A small self-supervised image encoder, trained from scratch.
Model: arch convnext_v2, activation geglu, patch size [4, 4].
Training: muon at rate 0.0017, batches of 256.
Data: trained on photos of plants, animals and fungi (iNaturalist), 77898 training examples, 36.1 epochs.
Rows from block 9 of a small self-supervised image encoder, named by matrix and row number. Rows with one number within an expert belong to one neuron, the router's apart. Each number is 500 + 50 x the weight over its row's rms, rounded and kept within 0 to 999. All counts start at 0. Numbers have three digits each.
Before each expert's rows are labels from the 100 images, of 14848, where the router gives the expert most weight on average: "colour at peak" is the nearest of a few named colours to the mean colour under the peak. Only what is clearly more common there than usual is listed. The data: photos of plants, animals and fungi (iNaturalist). In brackets: how many of the 100.
# router: slot weights (model.blocks.9.mlp.router.weight, 8x160, trained with AdamW), inputs 0-79
# gate: expert gate (model.blocks.9.mlp.gate, 4x320x160), inputs 0-79
# up: expert up (model.blocks.9.mlp.up, 4x320x160), inputs 0-79
# down: expert down (model.blocks.9.mlp.down, 4x160x320, transposed), outputs 0-79

# expert 1
colour at peak: white (38)
router.2:399547435569406494542500420476433480540530521529482535515474439544433496563563547557407557555571439471495528426490487635426585531386513490526476494492539493522531481508476456501457559550534484396503522517407414437596509536462457472538541467
router.3:382549446463510466465469474439520509565476513465575506528427364494417474596525552535434486505486478456529539463504502592455662522610494503505471536537502452382533449493428455491476539585607503494544427470466478455574584496431496509489506477
gate.0:450542427483511526532528441491500513471455546407521464490454535487563446525531482514512466404485490465518497467461595469598427387483382548516550471537457469548557514566427498482533421428538488409468592467571445499450518544540482602590569510
up.0:470502438539501424493542458417491458488521551538352542494557532466502479565511507490494469516539484557488476457462499559503578528564591387496543473526642546526517501487508506476442550549519553566427493580507466481498569441432470464416419368
down.0:431510482447502528489512504435491496417595505583425480513554450476467530545377481586486510537477484534473463513577565422442466451520439431490544477526531399558456586456473507399533471429529485346483479524456542497506491477458452482600484493
gate.1:485530480495434564551517533446553449391445467491447552450450483485584499489515498507507517452506598446487483397480385502446499559467485457459455608461478573442481567547494510505552455488510466507565480557534537587519491464480567449437466525
up.1:526608471437588482513414500571452561483525442481489433497482605421517552495554545600532544638447544555529521523521613587539466538506483521513492548445526484514479515548551462484483472463505419468559493462457520462428481472498505463505491558
down.1:516388465436608529435454503533503447452513506518418523422405500543474462447510426434444467521546481506475436548374631506520453464512494465439577514427467534548562530512456456510491425504486462487462559476457547446495450534444486526452596458
gate.2:451452461567568503503565528565490460538584561388403448465558475447472621490462471506475488445482532448511463506420472525503499486553486447516368569507374494478477586444496581416474473473542459487467416441504520446599417592512582503498507489
up.2:481521472469491542461468421449451510459538442469581576519510485462499541524571442556452550518511491559469515494560548432471315482424577563556477475523466478577468363500455439457515539576542550478447580456538534458599612519575475524524506566
down.2:494571520508430377528450556480495522575546578460574465518524437552394452596515424441460499475483460535462509605546563501505433545466504521541482499491500465382602483541552565478537474515435467403455437488508504565532482558437399563552403519
gate.3:558583458586533514561550502527545486495536513432528503464429487414535553437551456533508494472495521524535518486477423562456506425412433567471464552421443397535613438468505408524439551545503525537430454470552567520468386594575536515470468479
up.3:565535453473456548503501484465574534566500581477489415518504485518450424626472567497493493443508472569501496495441514521627488487474587508523554448547509550473498485543512564612438423478540407550494477472438488518532478426496520516552463389
down.3:433511380576638468495491462423410511436566440523393513420465495522464446454531434463466485424541465583519565514455445469449500584492462506481528521512470505530500545399490533532606537580483516548526473513518423526507529615546522590424549496
gate.4:508576511502527505487500484587486612522433362482416530559475389467530499446544400477578491481525559470500534541414583453458479459467542478374527490497453489470505421502466561479451441490498534491449504462466580525585506496478456519507472452
up.4:502507571477524512568477479509476561542535494529449536457559459552522565457433503501509484444403508486556460570381423452448525469464412416503490530520489546509443512542398566527483476345548540501473427540505593482529498547598481561386472395
down.4:541470598462468503474491430582527545554556540476466534438515479591504473497474514460470478475528495486559534534412516579515433471435455445415450504521509421467492436491503578539406537518527573526559419500599531481507464499499499473578518445
gate.5:608495529472370483526551535481446538523511546491453502387351559475445533465525558425499456554468508474438514458499469460593467525496503530532615529516404473458491563519452494489535578448528514520564502484534432530485514587412501553529468481
up.5:480549459538583572538491578522467479417533487466515523605540477476495560480460488542508540470511443473429442538480643487367395481510481463499458427518476512558490537458530482503547424464469463486457522430554526479479512440548442482513493533
down.5:473531527469385477462498502545611515486481510446490539548415504490454612455451551536544494434553461532519540480468441495627550477516501468479484553546565568470567543383453512444491466570506438457469498581493558477493476492541523476392632555
gate.6:448545637535545510529502505552449512605460407472573481484523441531530413476533479389572519500576628547548457516446525508576478421620413462547498553500532479523553508456514468569502491484528557574466490535486464580509431566548512511523521429
up.6:499470539487531469573485424461515501518572509437505443521364542476483566475517512533427557439449492524469452590428507528549493445512487446478583536518512493567598362440531473500496466525536506408503596463532431560470430528586475477597532439
down.6:393574484567533494584539464519373531476508634438492507526466428466503522423491451512428441542601443426505499442518584445525444439542451516472575472581475507515474586459543531428497536424489503545483467515486611517491430485521451447468605578
gate.7:507519543523586486401533416445501480554499469550447450531541574470591498467466549505532486465569505500516550494574503429507560564447513532540498478512438504495545471481590516508515411462550542453448491491540443584412507492437444515467415582
up.7:420490520550553475495483479547513503478491522394559477470527489504511464550541451493476559464626509516417567553571567508559513410512574545466461512568552516546513426481412485539516504527573536543518439465458485567598487464482529519454539555
down.7:433482478434451451472496565485552482480521498407449482455451527546476468516488580538450460575388511545569491412555462419414502597503431506552493518499541543516421432548450565417456489467478476453434402463476491501516415514536513510539404430
gate.8:537495454603477553523434465436483582517481463463511523450549437484565470456525479438579481507538518444551449513468475400447477518551404560394474508565583464464468537506555431529536551518425433555584532524432482516534479406503646513573603500
up.8:496538429510419520448512553505507505540485506408548582442535491477507541484457534475471511440520554410461462501421486491416498520560430451479532580609567469411457582481524484540466571478477526530580491527468512491540476492486571512519626545
down.8:508499447564502516457477595531483483456494496496528460543503465468527501471497485609551581638512439487519458556451517372519534524594439489464516523478423440499494574416506517480471487402590494438539540513518640446509481471497434495568472413
gate.9:525589556577551486470476458502513518426547508549502393495500454496537463547546460514537435426605491620500442480479509491455463518523477562429523483488616514499468553551399514544577342582575460514508481561500511468572464443488487479473400545
up.9:425533504426427572494491582539475508554451547431545474573441528493500590379516447500459510491441546531514578534495524550488544462479526493533459500448407532513544538481551468507559650397517534479566496528398468495458463603502534502370474471
down.9:408445437447545465467411505531511485547470443579510459469469492590454464529511549385592473418547527564496505389522466552480430496536553489492547495569466583479567497400394534483500494497538485512544456575458451567535513595496508548508553494
gate.10:502517454437448526492507581567520503484502541482501533585555432560555508491528423534454526540462455457528554515400427447583520443491561511441486533514545522566457470534506548550502521446420645518529565568546445411519386470482579480487478543
up.10:414511518491513562514466578521445441506478470474483456537504448549544462439504412503491435517534533436523486463446409480469621442492532564448536519473470487484458484508466427492506550501432566477515496533496431426545530478616570457494576418
down.10:575512529471483483604532486410554396481557561428515502472485456584521544510447473474550390531504483394539528399484560541539361495425415528491462490466516433411456554548402495539527466499481496518415604436456458579533547514461503466534506443
gate.11:496589585496547521583498388421477569515533551397522477550424496500505487472492558464521545450497571500583562518421489491467473555465419492515466542545529552514521592538490508540480446397482370452514502534424563575526532417508493470432565468
up.11:475494507434402535552504485508500560456448482609433558562524504442543452487548481494518453516427501410467583446519478509409468425488482535458491445526396454556501515514491454515487553514503563539493545430559424516527487452518475571538546498
down.11:508547526516539492560510389454481526500596486381547493460498486547498437526517508445450481529512521489500420535476502536448553562419543481455480530485452454567483444458502515488411504423467567552485519469488413434520503497495529498556463529
gate.12:475469545540502565579467498439454568527492455450542549531421511408468576473410499411602392496459614501573496558514454502501565433505423461500604530584516588543557456515537511500506531492490478503412485497439518503452487545476512471446512506
up.12:477551499471521414550545458470513504425461525556458481516437588532526527515426510570504467420520477419579488520528544570559646475454444442476507468566532485475549551452486518496529544509497471391516447599540471593313467544458576531504512470
down.12:473601489501383448487513560535547520494485558528511569556485486575474556516533477485489492511456443488389431473562524454505464466496487512501464462605464539493592460532437505551544470500516561471418488460455541427475533539560484474525561543
gate.13:477565579578531460475429539451488489549556498430451566393467542514527557516555542605444525529542583451500449591581462457500433382562398493593455550455338496524495563476501481532510479491409440459485458502511492522468459487426471546445552523
up.13:509553599501526512502498415551472429514522430498479470452543517445467476466638579539505507591562499488492557557535439492529424468600436498422457499498444469585487483491518481511515472465430459535372478437510477459493489573566418488446493569
down.13:489516519442443475579569489549493638485470625434511508465618545474501473503476518509498465444584491490547513534522497502521422466451463558506502510473543523512400503591544495471517477529527469504481461481435544488538561512498483521532513438
gate.14:496494505422444514423548357517497554392484608492533501477448457464442586448543347499508516508458585470490576474457483508507468582493513511482497539468501500590455481487417575463495562585466502448547435527514457432455578420517584513528548541
up.14:521545501504499490525506638377526467601485354504492519536532591561548513550474582535520540503550459611467434392623538482575499487497495459517518436559487533415564476590596448508587508444462505599498590464446513562526407568442432469456477506
down.14:515502534472502466570443476524523413471440507483503526531467485490613425438454499561553548473537540469457429468501513502509443605627526517453506505465457545515572520486448612519408503563519385477462579436443517600471510559499551512457466509
gate.15:518459573581489445475465427498485581512486444588565467507387463564545513529502508437505445427551591441378526571501527465476533477447531530444518515528436589441551540524534549568519508458655548561486472468545434467525500524456535524541498433
up.15:594386532601441469490546481426573495494504482513528470507449476499577495524559539543600515484528523488463506560478528416475443492564483465463523505486351575518538544457432522481523485470631524583473461439578425525556505591491573559452513516
down.15:478513518477392465545350573417458514551423475495588566452464512495653522532566552524470492514477507510538476498472447541507543508510524472589489514499467526543391573560441442517572451508473562435432411546570509497474500472564539513551421526
gate.16:597554479490465607491421467537587575543539528616516508508490534463497559458590501455535545558506485485450524502564485409467471566552345519493560451510531427563606504479536583631482483506507507461471532448504572520473451433561466425496507479
up.16:432478463575523443521493514470416444479521486425523457502621494473522416540550472437481598464524508521532533491470491593523563460525428531460556460532534508382469452505477533477483536601560583448488487450390520499489465430587518508496499477
down.16:535530420469473545449477587473603382500509465470512460529475524472442476508437479466526501502439513480431497509556578464419490464534502557483518455559501460517515452559468418563448478496519468506500473487458533476472512475425588473549450515

# expert 3
colour at peak: brown (64)
router.6:548492535522553503538566418545454510516430479519369387544517404563510517407440501500629438461523517493451517586440484396396475509487506529341602532532398539431472529483499516596565492452605496488567502506422541452446550492502521507467539515
router.7:568495471412531492468483468524552530540445518563494468510507427519526568448430510551571390384551583534501519550462467501435482483491486524479571440485405484434457515408505535506544522456607494527472500628589535449419514467499576469528538548
gate.0:512571470475476501521452517479548591521465518446545521443468453491410527586469430466414508512574409487473585489429458485493557515575473545533514363542485504436518513476575526515514548510561506484511517533543542504452428398514582469450498584
up.0:469467483452520517502476494497445449542562520493528514491547489471578562523521461461547577519479517562454496621493429493544545564552530441545547482394432455563551472569518438520476540408566572409583472485453511536443538371527535518497521474
down.0:524502522482471546508461524413467480532488484502478544561570476463509454518431549466610477573534518623529451629533639511469500530462566532486509451429456439505474457557495518503521447520487446532499437516515417532480523566532509516559453439
gate.1:446495489447557406430526553510573535423525495534593471590427503485583525560566389487524500439512492393547536491545528489678583548503541567495495530501458466507476392551498536516516526522564460472541571416530457474502509556394506429554463436
up.1:541495469425484595548572431502445488572526530553461530487472511420442473566525560525427519608444472548429446512473482464413486372512471484523512463413522497510527544489461444533467513446508446599508524569562510553455538508617498497469528548
down.1:493413443485453428407501423531480573512435428491572444467520464467487521549409430440505497464551491434457487446668464493463520460633530480527553457511530427455483445581489560490519422465519526525525513539451488512568434494456471482473525408
gate.2:577510498532564469484403503471499448480493489459497495512492560475528563508553486408432527499501453616473509490596486513519532507536517475547433613493487524553590515455444510496466320589431467484522450473589511474436508478470501468473514466
up.2:562528478514585490485498480540390468516483466454453415477497528514482410471460492438503530478496444470481497527554500540487478524509509500483474635477504637539655496520527532515496394583502462469540457462461462491521495519442540554453425361
down.2:580430463468543487530447459557509558512511581411442568492570561482525524460415567425619484569453479473491489449399483564465491507540507476508502510469460543474466461554515483581401540542454411392516513506479471428571509429451452486505469467
gate.3:480544527532441475517449468456441558440478504551457614485512499568450541415474418562477430475509513469450417511452562534510554512542525474497482470563429492461466448496392508525535586599506558508477562594487504472393414541543548508463498450
up.3:540567470439557550453569593503587568519547442463473464441497484502496538530502446515459407473556508491425525489503476490421428506441473555524570425479448533481580449558496426598445512504544470434578467458443511519583571488463498520543494461
down.3:436527721445567502542480493443466586522497469528455548420526525610440502463524449594449476533457498484533568496522447529433523521465501512428473499474462514567555595504491557558429496455436580503524473512518550550440496481508503491512402575
gate.4:419447517506503435575435502530549536455529471544501570506562530482539382453517463532492488516552468437591524528550543522461494520537489490564542413605489554451503557440497539478522496490521518505468492368605551418411591390496429628557500537
up.4:411471590515500462491455548569627475473503525533579489542496411457475518445539477541472457378526512531577474547504569495511529490548475443519462396551482513517487553457440529449480554355541533456500562467518592497424477520479447435553461475
down.4:481459516526422576541468475464480424491464521437545603456505531470486545456536463652429453479517509539486550551510454487586555531485507484497521465425538572452456463501466534603495550513593567551450632458474519355520504488497500520483546482
gate.5:548501467502460330528501599458515499622533543450524522531480490491466478476515406512559474492486483534499483491550442498445440565573506562565541441553509469429484425439469514517474552596556561590449591478606527514487549472492425483555530561
up.5:507498490472561560472464542465585561431485581552488516492526448447524613444446522419480566510502487484559490542403574427441484508513412426531571478582523533437485492397463442496488472449478466525496395522413453508558461453414521460525460579
down.5:472510523531433584504454531532498494508539552536463418439300463496545372527465501385538540440533532451529498426450438535558491426526544462414466497511588503480508448503545522449431570475433528542562542501544451526468506467543521505520449569
gate.6:418520500499461510526479568465492459534458407497478468549528529547526396576549357486548523521488431507532446469501515528488549502550492481558583504547588515423468512477499451439423568431504525570581509540520517486529537437400548557554594508
up.6:486580413551458463551508529516491499479513469558457475512553531493456379541499447516516518527482440441467428424477576458464501545490502462521568487566460472478372484432464530511449583489484527465533497499499532519440485408508564578541564475
down.6:456423487474450489504439503479473485475614560464418479467584528509534411422490608589596460523506600441577497483471526603592554537569501528481495519446532606527457523372444504430417516436455520519475439496596543518511442499592527507476536469
gate.7:419442558540452467641506486584490398539474384476589431604491575521456448443454452502509533444471530567470562517499476360513483459501569467515410550512485462519532449482471565437534497501500453460459450517543457536492573529457494439586466493
up.7:442489526463561426580516505466457476499428417488501443471455498561501468414414474519492611525524594549498595507482465461501537463507536421529406489508553484505570519483561610557514519484421391456469496538605510535471543508499507429478515485
down.7:410499531450607532427559541571458533530411501533477520496453490495432450486500502504448543440427432507429480406451488407541455510548481467518527432448495466539488515467456528530551442483520480445562481421544501463540475435552505473498444419
gate.8:425544393487459479588616478580490502553587510553410588588480520468534527494446455501422499503457564544462561535429452617453513474473464512454422559477492460477529540497482501468539480512478453568553438480503490609554506485456520583418529414
up.8:490452445468426537486569579525549503437411445482509436492600628541518488465554534473522503566462453542441489526501515550480592595516503521519551480443553498498451504485503509537514510541538474554393502381481478533549593487462468401515551591
down.8:485529475483472485565548541553609505424494512501495476408480530530425508464461464489516509575549520542493489528481522408500470453478401504475464492548448415563490520542513507527513534467519484641528507584449467519473511427440488484497447498
gate.9:486499419454521485560471477632487524502486427449412580585456593360535487461443564513503487487559514465456502442571509502544512452441559516500412497507498579541534589507516528558437562519429558461476475461382510520423530436529407518583494511
up.9:483526463462519455510513567521513519492525506529536463510466515471507535438551500517496559569448450515490508535487512447629473518454562438496435517460600480558524456575525509504478535545515486385415416426452468503516469487515531508603523505
down.9:531441464521448507439472479533547464575511436472497499534566498559582465497501501557475448474508583520499480573469548506456428538496561476568487466429525563520452516442522482469445578482504579499519528456561547547524520522534492516513464561
gate.10:465480509518442548466467481511555505461396523538509564509554592455534480545565430422494569534423508443428566520578433536553533546485495508535456543464370540606502461518507521489491477530469540500525598497566540533502519515452456538646493473
up.10:486538546488520484532514529471510501449504540414503531473560517423440470488489472478453537583419519488485471516440556483494451530440498462465602532450540526479459494613481519487501483447546468547454433433484567413491537534468394462493534527
down.10:550593570547510459525541483509568530482563538446461578452415503437538567485466422504493475503510461525508442490508538489566518501461406461565537450499493461515478474586496503480558428539517476557529464471485598524459512514535468454542524495
gate.11:463453551504457500534536541507523582473523528516504550500408451497497498460553491531453578529525484512517497485484451547546579403540471450461533456480532403523563435463480418623554468454544556567518479486370549588474492468580424494492495424
up.11:499501544528397553512464536479438579368475524514489527421470537392501503551566469492459424568574466451603428499523496517467471494585417401478500542536482461514520448444431431548516471541479542585537470592509490525471493429558481460484510422
down.11:468479479543506502464406526409487418569453515439540522506447436485496572524496559522478550501524479593556440474483492559532482424445647388520529420496494432525494534571509481606502507491419513533552516482497560499479520541472465453600593533
gate.12:491541585399565570527538535450609489530418533477463530551540465430598521535484592571451451471569417526488497513479488498425547541542526508539540422527529576492563520539563480488543460397375506545475521416457578449481508559429402451475516530
up.12:479440417508560512515527582577480541442505481465605520546513576382535467554502441454377520489476562521506584534432499536574427434423426575543488538519578483514417491456494518529446482542578577456462456506437494583510486491565582469519489484
down.12:446437552495381543450554541546484487503529441545467471523466461377379556538474550408533558511513522535510532543468535483515445418472414571494547524449477585522588472490547500506462417428451530544492431497557539530476532420495506458589476563
gate.13:380601538595509394484516511485568522467549408585509519480500516413561503516470462475480506523414446461471384487448512479531513484546515494452434603535469445550593403444453490523483547496489456382503555506470526533454456442556509521528473474
up.13:392576483562504405558519492469527507453540400551450525400524479537484457510481511448518539522475455483573439479474514463488491443479560510424486572540518503594594509527431499400553500481520489491476479601479445574480467452552456526398456492
down.13:421451430536519470597485524480558451474582521509509528436503514552606429491465536490541581405530443511428615529492492530513539585473441487474488589565495477450487494416473456546458462527531527493439588489495453508461496530462427477532563578
gate.14:397443545548488496596417473446522436426479534503466481525559481555528481539534559506529504442512538460511463512411547487507525433555536505512508424501465442563518491519499526478567578322451444547518470481579502503470451498420442510450571506
up.14:521469569542574483459470519493455490528548496536491420534459516482498531500463481395554562514436455643502558484494553449487481444517470502500478458414448488531584533589480574475558458515524513535491489557534493530458545402486678544486475469
down.14:503462359555492539458539475487467539468488517520525521383468509416463493512496528568431454499437514471528566577519504444557499433571552499411499481475507506489487501494456600457484542545477432492501453536471568532443462506469503472476490576
gate.15:520409486524465455521497456546473504607498445508496503472427518409469588506524590467451482413421525417380483401591390517473547529505509435409469459539490518523574452573480540526534465488475459535470509532555575517493506549435473441480618502
up.15:520552535515489545437475552544615557415499464472465324562622474546533446465477436547525503515463407496501543572379502473466446411418545567493535435512425527492450466515483515463569516575518543473512503526566400539569526413567560512452467489
down.15:550512464445484434588587489479477472472434532469374593475445472447491524519491579517423514457507465447518403478548510515625459560527540451539477477515503507409521430555469495477527561516538548553520538578501537513498477452468470465517485506
gate.16:571473508453500445449503479600504479502460534450511557500470515471519538485509504445501583502555647496427528501522476525526538531456501540601474577473445476535575538565491513492518459522577495520514474515535488483578531470538561552457414533
up.16:566492494520492454451476449566463522534464493458532530427449471551478567472542477407530510542520573517530560466485523538524466479519437512563460491532462524456507548486549566392522511481673483520503509516549473391569457540496514445387530575
down.16:568518486427552465525574497488544471439342601572410394571467475545444499527503501506436555587574490467571477528471531507464488476400371594583519474499429446447443581523467485551483485560517428527584430525517560527477528548447552549490528552

# expert 2
colour at peak: black (44)
router.4:554468554469467520447519433455529512532517523487580513462518629400481546414432486429553517461550533492455499525465483498450567566528473505526397431541458489615488509529496532477568509423296548408483518514534467443438472491475549470557467493
router.5:544471541543536378460493447461554491538528527518500425493539476598464544399513478469539487441541487460475452520442497538404595536503414431460594549527467502461447497521454553571536521450590481483562439454509471425441526532399548359495487488
gate.0:432492546475484555524586605543602456460496346501484456542483566537490544406484525538539450465485533536459466566497495440447447561386504562528422496498503430504525560451488460452377505563532421625448490478563570524500447546477497417476511465
up.0:565533473548526469460454419460420530572488621473590527433534483507556469581446532492392529503542466411559522420552513558532599462588488417499494549487477568516459495577457513550489507453475607335614529482502427418532545468487502536499460506
down.0:552537523539471447474479578429418514503454466510433584467416453577474512485605495410530494453509458542565479577509498554506561469484493581500404595475607515512432533439507487582510504532456524464639414468466563475489405511467525455485496467
gate.1:526448511525525531453527503570466480547533488622539529459556481427513512453470560547439518481573535541533453506449504411490525543497474485486452547476501618507504534493492554533535495501462578546532449500498457497394371561598510541587466432
up.1:453453442430472426444563515601554476552508559489440424512495488513486491546453483469484469476543509492511526531383542448594534503466569510514438462514510472586498524439421511476506496493605527574454446618570464493369501520538502465477464488
down.1:523485563495474502525609560578523564484425548492553566402498512419539447399433422455456540408555505537437511373570573424547594447492519497520547519545490408467468504517522522501552408502550416518424557483493461595459480510493570533502473544
gate.2:451559462494581509428544479490499511457494428520425437430435605445524493470473510478443508347451541587513533490545515578530480534469432550478450423521469476517444561454497532442361473441487525556585468486556550438528457450546417549324486548
up.2:538432480534470555549402448489499492531583580545559534573588451551430543512569506578514570567547428407496480578391518463508484458515542477509468481554509471449518454584470528475581515502551493521485486487435517423507431497486525445601524513
down.2:481546632509428461525494515539540558445481515436578470513476551348531499468467501548519529619448505537535391443550411493545490489568493536555429539536433511456494456522592520510553600479437515506523518503512531539450488502477514443591422532
gate.3:506553455518448496472509533505555527463486571392462434476596458452488501417504482470580494479610401474448517450516516513535492496436490562460492521449389501525464384627540494540438528500491499429496539469578473508555489517567558567473524532
up.3:492434433507571553539464520436407501502570511585497480419475542496484497573548554588438456514489536551520485506533490535449491378526456500559593439430576586451560524507555412563531447484488549506503467549473503500547520513476533426453556525
down.3:451537512575470434498551405529531582541442539458393474524488449554543514473448476491505551428525444511578547431520594475568543606539555524597467512472499587466533522470454427504497422483521486550481477497535424546519485461615482513560440566
gate.4:495409526520469444545500423500461542422535490568517643505485440498577499520522537443485527481432437508496543460520534506452496521519537366509489580512550540524494509597476608528487552532443581404528447444496453475529490458553438492583458485
up.4:510426445513464490597463445469508480465457425637470618559452424563482413542544473506459475463558460494565528524491533411530408464468482396511569532506553478478485494516452551536458516485503507444562488514451493492534549451521566531470452522
down.4:555518554524434545559466518592514448515464554545494501391484543566491565451561462495391523423550501426530531565558495498486405541513554466502574505467429540493532455513507438500362417406583515459426623552546479520472477425470474474511509463
gate.5:491533459499498505431574444504484533440398420479558568469444470494586411488576447537528403485519480457537541443530426483573552531599601505521428462567471482425434545412513600457511470522474421501469558509577475474543529396491541512543518531
up.5:518474457508516503452464571533478558559526552485467508552567493475433543402490546431454663499504514540498457560454514446502448473502491491566540477448618418491516525498476382616506543491474579489494561538504545520532419573440462477502447416
down.5:451471418423490496543585511592607438521571482465527550525508547528491555580447533472445414555420532484483436500562549552455512406449430451430492475548507390506523472585464500525572494493488534525535519482452528486475510448528524556439471446
gate.6:628465452506613477472563524545496463469522496445469459508472448419469500488422542472490520506464584582520429558454371444535571488469586500532430585554516539543503519513458459498515525511544502531491599588432487438550534427476440565447534511
up.6:426526544495394515474509447395473466484590504564497513510502511536543498458552546534450452457493490520516597536550558520434490472512436529558520560468455484398546435506573579587481410438492530459493501476461480580476524522570496401485493470
down.6:481479526518481475519468419556399501432534463529507450525452520500513533434533556475491580472615584545473533504550460535556559376462515496512462436443489485457537533485527520548496531469499506568507526463439413506532488478515456486550554467
gate.7:452469460480574484547530499529560443513492478494439508475568458536553503465606497515510534517580543480444406581554488506506415507537595450514567545530484585461507539452450443530486517536478460498620538484522465480485439478487473438495510488
up.7:527395483472571453556542473496493488433573515571483468517546531463532508458538539480568500534503420475453415492604554533498423515556559522483498497474576513522535500466580472479403543427402480544562598483549376441427525474454439462465497428
down.7:517485495476512508456534503515572464577500456543430493462445584463502534431507590504454440531585432497430401419522520464489526603551550478418438537502395475462451484563504445450516504464506415449419404539449458476480465426575464507507481540
gate.8:512499489483424513604614532578518512502521454485497486441538508461459464560361497486592458517570599515506464504418503486492419557466523455408534489496460543449411492409466506505497568394526467453496455490461560477511428496546488532557485445
up.8:465490472468503440557414502447473593441519510514491551525472515499515545476532424465394538575469484512480496497551547436572486549507416492601479536517478541512485473581564411499485508552505472451489456485445505536561546521490502589430512540
down.8:473573466560535486465547546523654500455395374507536519473453558465500486489443468593529471486430588481538477523555434358497425540460543421406537483545466521525438542449477519492509620549456589576507421455487489577526480489453571466465546454
gate.9:511490490510518438452426515474440539484469476485562502513523476503505466521477506466510539524436570506528499433475543549489581527506471555456437441430512431538467506429575459568448511512427389505444543537558466478463478542431510471389445603
up.9:467497519556537447407510470479501488535545474523427461503455484543566470457605481496476440486483596482524474454475566466486372532525404474413484541487478558498551484557465558551426505568630505441503526427467495477501549544513563472398478466
down.9:512417493422547557557475479425474510498434502434393418358456439521440422519553477515505605450460500580512446582629521485507553509557495475480515493572386508565550523494527511406520463504524511586479517470481521479513545503463578450537475514
gate.10:509544493497552499548500468469495465506417463591457480524477543503497485536489427468480467496513495506400530566524561583755414531500469489562546485474426533507515471505498492510598545470468518452456461467506543408554476582517481472452535499
up.10:440570486542500542506534479524541534441387438514468567543569456447521447541549511492491455543462522430553502595524453545719375505579503491486521515445592512481488479540524428537493484509453507428389514445510591495508523498538577535447540556
down.10:495512528509497497453465493513570515576603550453619430491426526509584452506515537488550429482558492412478521487520521545623438432488539494448460504592490492602448553526468560489607463578495584427501559466513492427465488555499442518445510533
gate.11:542408484502497515561504508470414454557554586468395450499526547430411487595457527433517499464518423553501521512431566462519590512505456499450483540399524401574530396458526503550471604518540500469513496492466521502510549579521505479565508539
up.11:571371552497465481506519470549539444545486585450436536493547465462481459541519610468510470458592495485571455530400523531504534579588488556493484583442437532492421468520493487490485576514490508463547481480423459493479500551466424613585503541
down.11:450489522464513507416458514488491481412501553476481513516472429508530508513452401534496494545512565559624513443531550605489565440411600484552521460574590534515520566593475584460440491541486557476584374470508491460474515508552434510483567440
gate.12:506500522505464491492388603442510504483497526461480507469572499522473544473480462372491406499462531531511591467466500505587550456509463509500457463490482470464450465461522460656555565582500511539462512580386499581511542472509535433556480501
up.12:455506442450544522494379583405478465510429473573526483455532481531500492516463432478349588485507588508528657475524534516575578507531486525495531514461562490596427536519500476560500548451520548557509550575501470583481480494600572496516590494
down.12:482514502520521498553505541501442513478561526543554468461581457573512529398477479517427465560486495501510437502435445507433455414426550417492530508458523568473392501558381518510468479542519594441465492527483550401571468506462531378394533511
gate.13:459544530516571514559506464591561451480485544479453569554504465519460458558546478585519573467602465546579458501499466592407547635453501467415454491454556484493484591528509418470530577433467473443506463428529508471538520482402619462572556540
up.13:445548512427570492538512487594570429502526487499467505532565520434439464591551565488519486496553443527474414507532534507502462517514522485455504580471511533565439508447576420501529510416590442531566465414571522567525480459421475543581581580
down.13:472507461429484460570513465540496478490443545497531361339473514496466495436511464534495430492462527476539505434459600559504550470530517510483415497523463447409454530622458573482480533506531475558498522452483532513499445479556522359471478629
gate.14:606485429555492481454557484455486470573482530477447439470511432590507528520509554500574497446545483619523483495468437522539566570532589493428574604435502522417542363469416473479484511543548512479460499540495516416552581522484475545573529521
up.14:372541567508488460585410540536449469450490461478464504526415567433561483484537502491440582484409509489496521485526608484495452468442457540600478436551490500571498579446554536573525512481474443510512545409439507568462433442549545480367449515
down.14:466531412474564569459441481462456496502548480541529550547550493567553525464497533502564454474520490540422473496513529510461475620576370519544486454568531590511540539430539485527455569417590414597568555515501593510495532497443436560405488426
gate.15:551463530515402366450484472509532600494521531515411460454456491428556498546495480447557398557506502519401573535477513476459596465546483471483432477457490495458500591578392498565485457488570560502464469438533482472443544457497502453610437403
up.15:505545485469525498508532497517576497445456560455447545444434491497475525588552577515492401525479498501520466462401535504508524456526417409447491521473487471422505570554504578498475478419574593527456481516495442496493521515529505421516468433
down.15:412516451443438467513492515479496490498473481472482509618483423530412602527551465470502483491597440483473534421439473585519528534595399520499497503530526522495562511402542547440552447409505518517600456567542487480470443491500503606496534544
gate.16:504552477493543437402446421508478457524525536493531492413456510481532378597514534428535513580580459498482497542487427518542543466582456508580460642452449567539410526484467522536606442554551524475445625574516488473463433500483467522575533520
up.16:516482476557520473532444454605570492504459453518546527632346488477522632554431443463467464406462497488472525487533531430554532526494520488504526667499531420456574527556428453462448527501493497467515461499535587557562510536539471538462498475
down.16:492453466463544498440583499481498493476511456498500524498477500523533554551502471471562435525502508478553403572536516564521519464597507473583573315521501612487533440435535426562509499407437549443560584549548567448480524428431502528536377536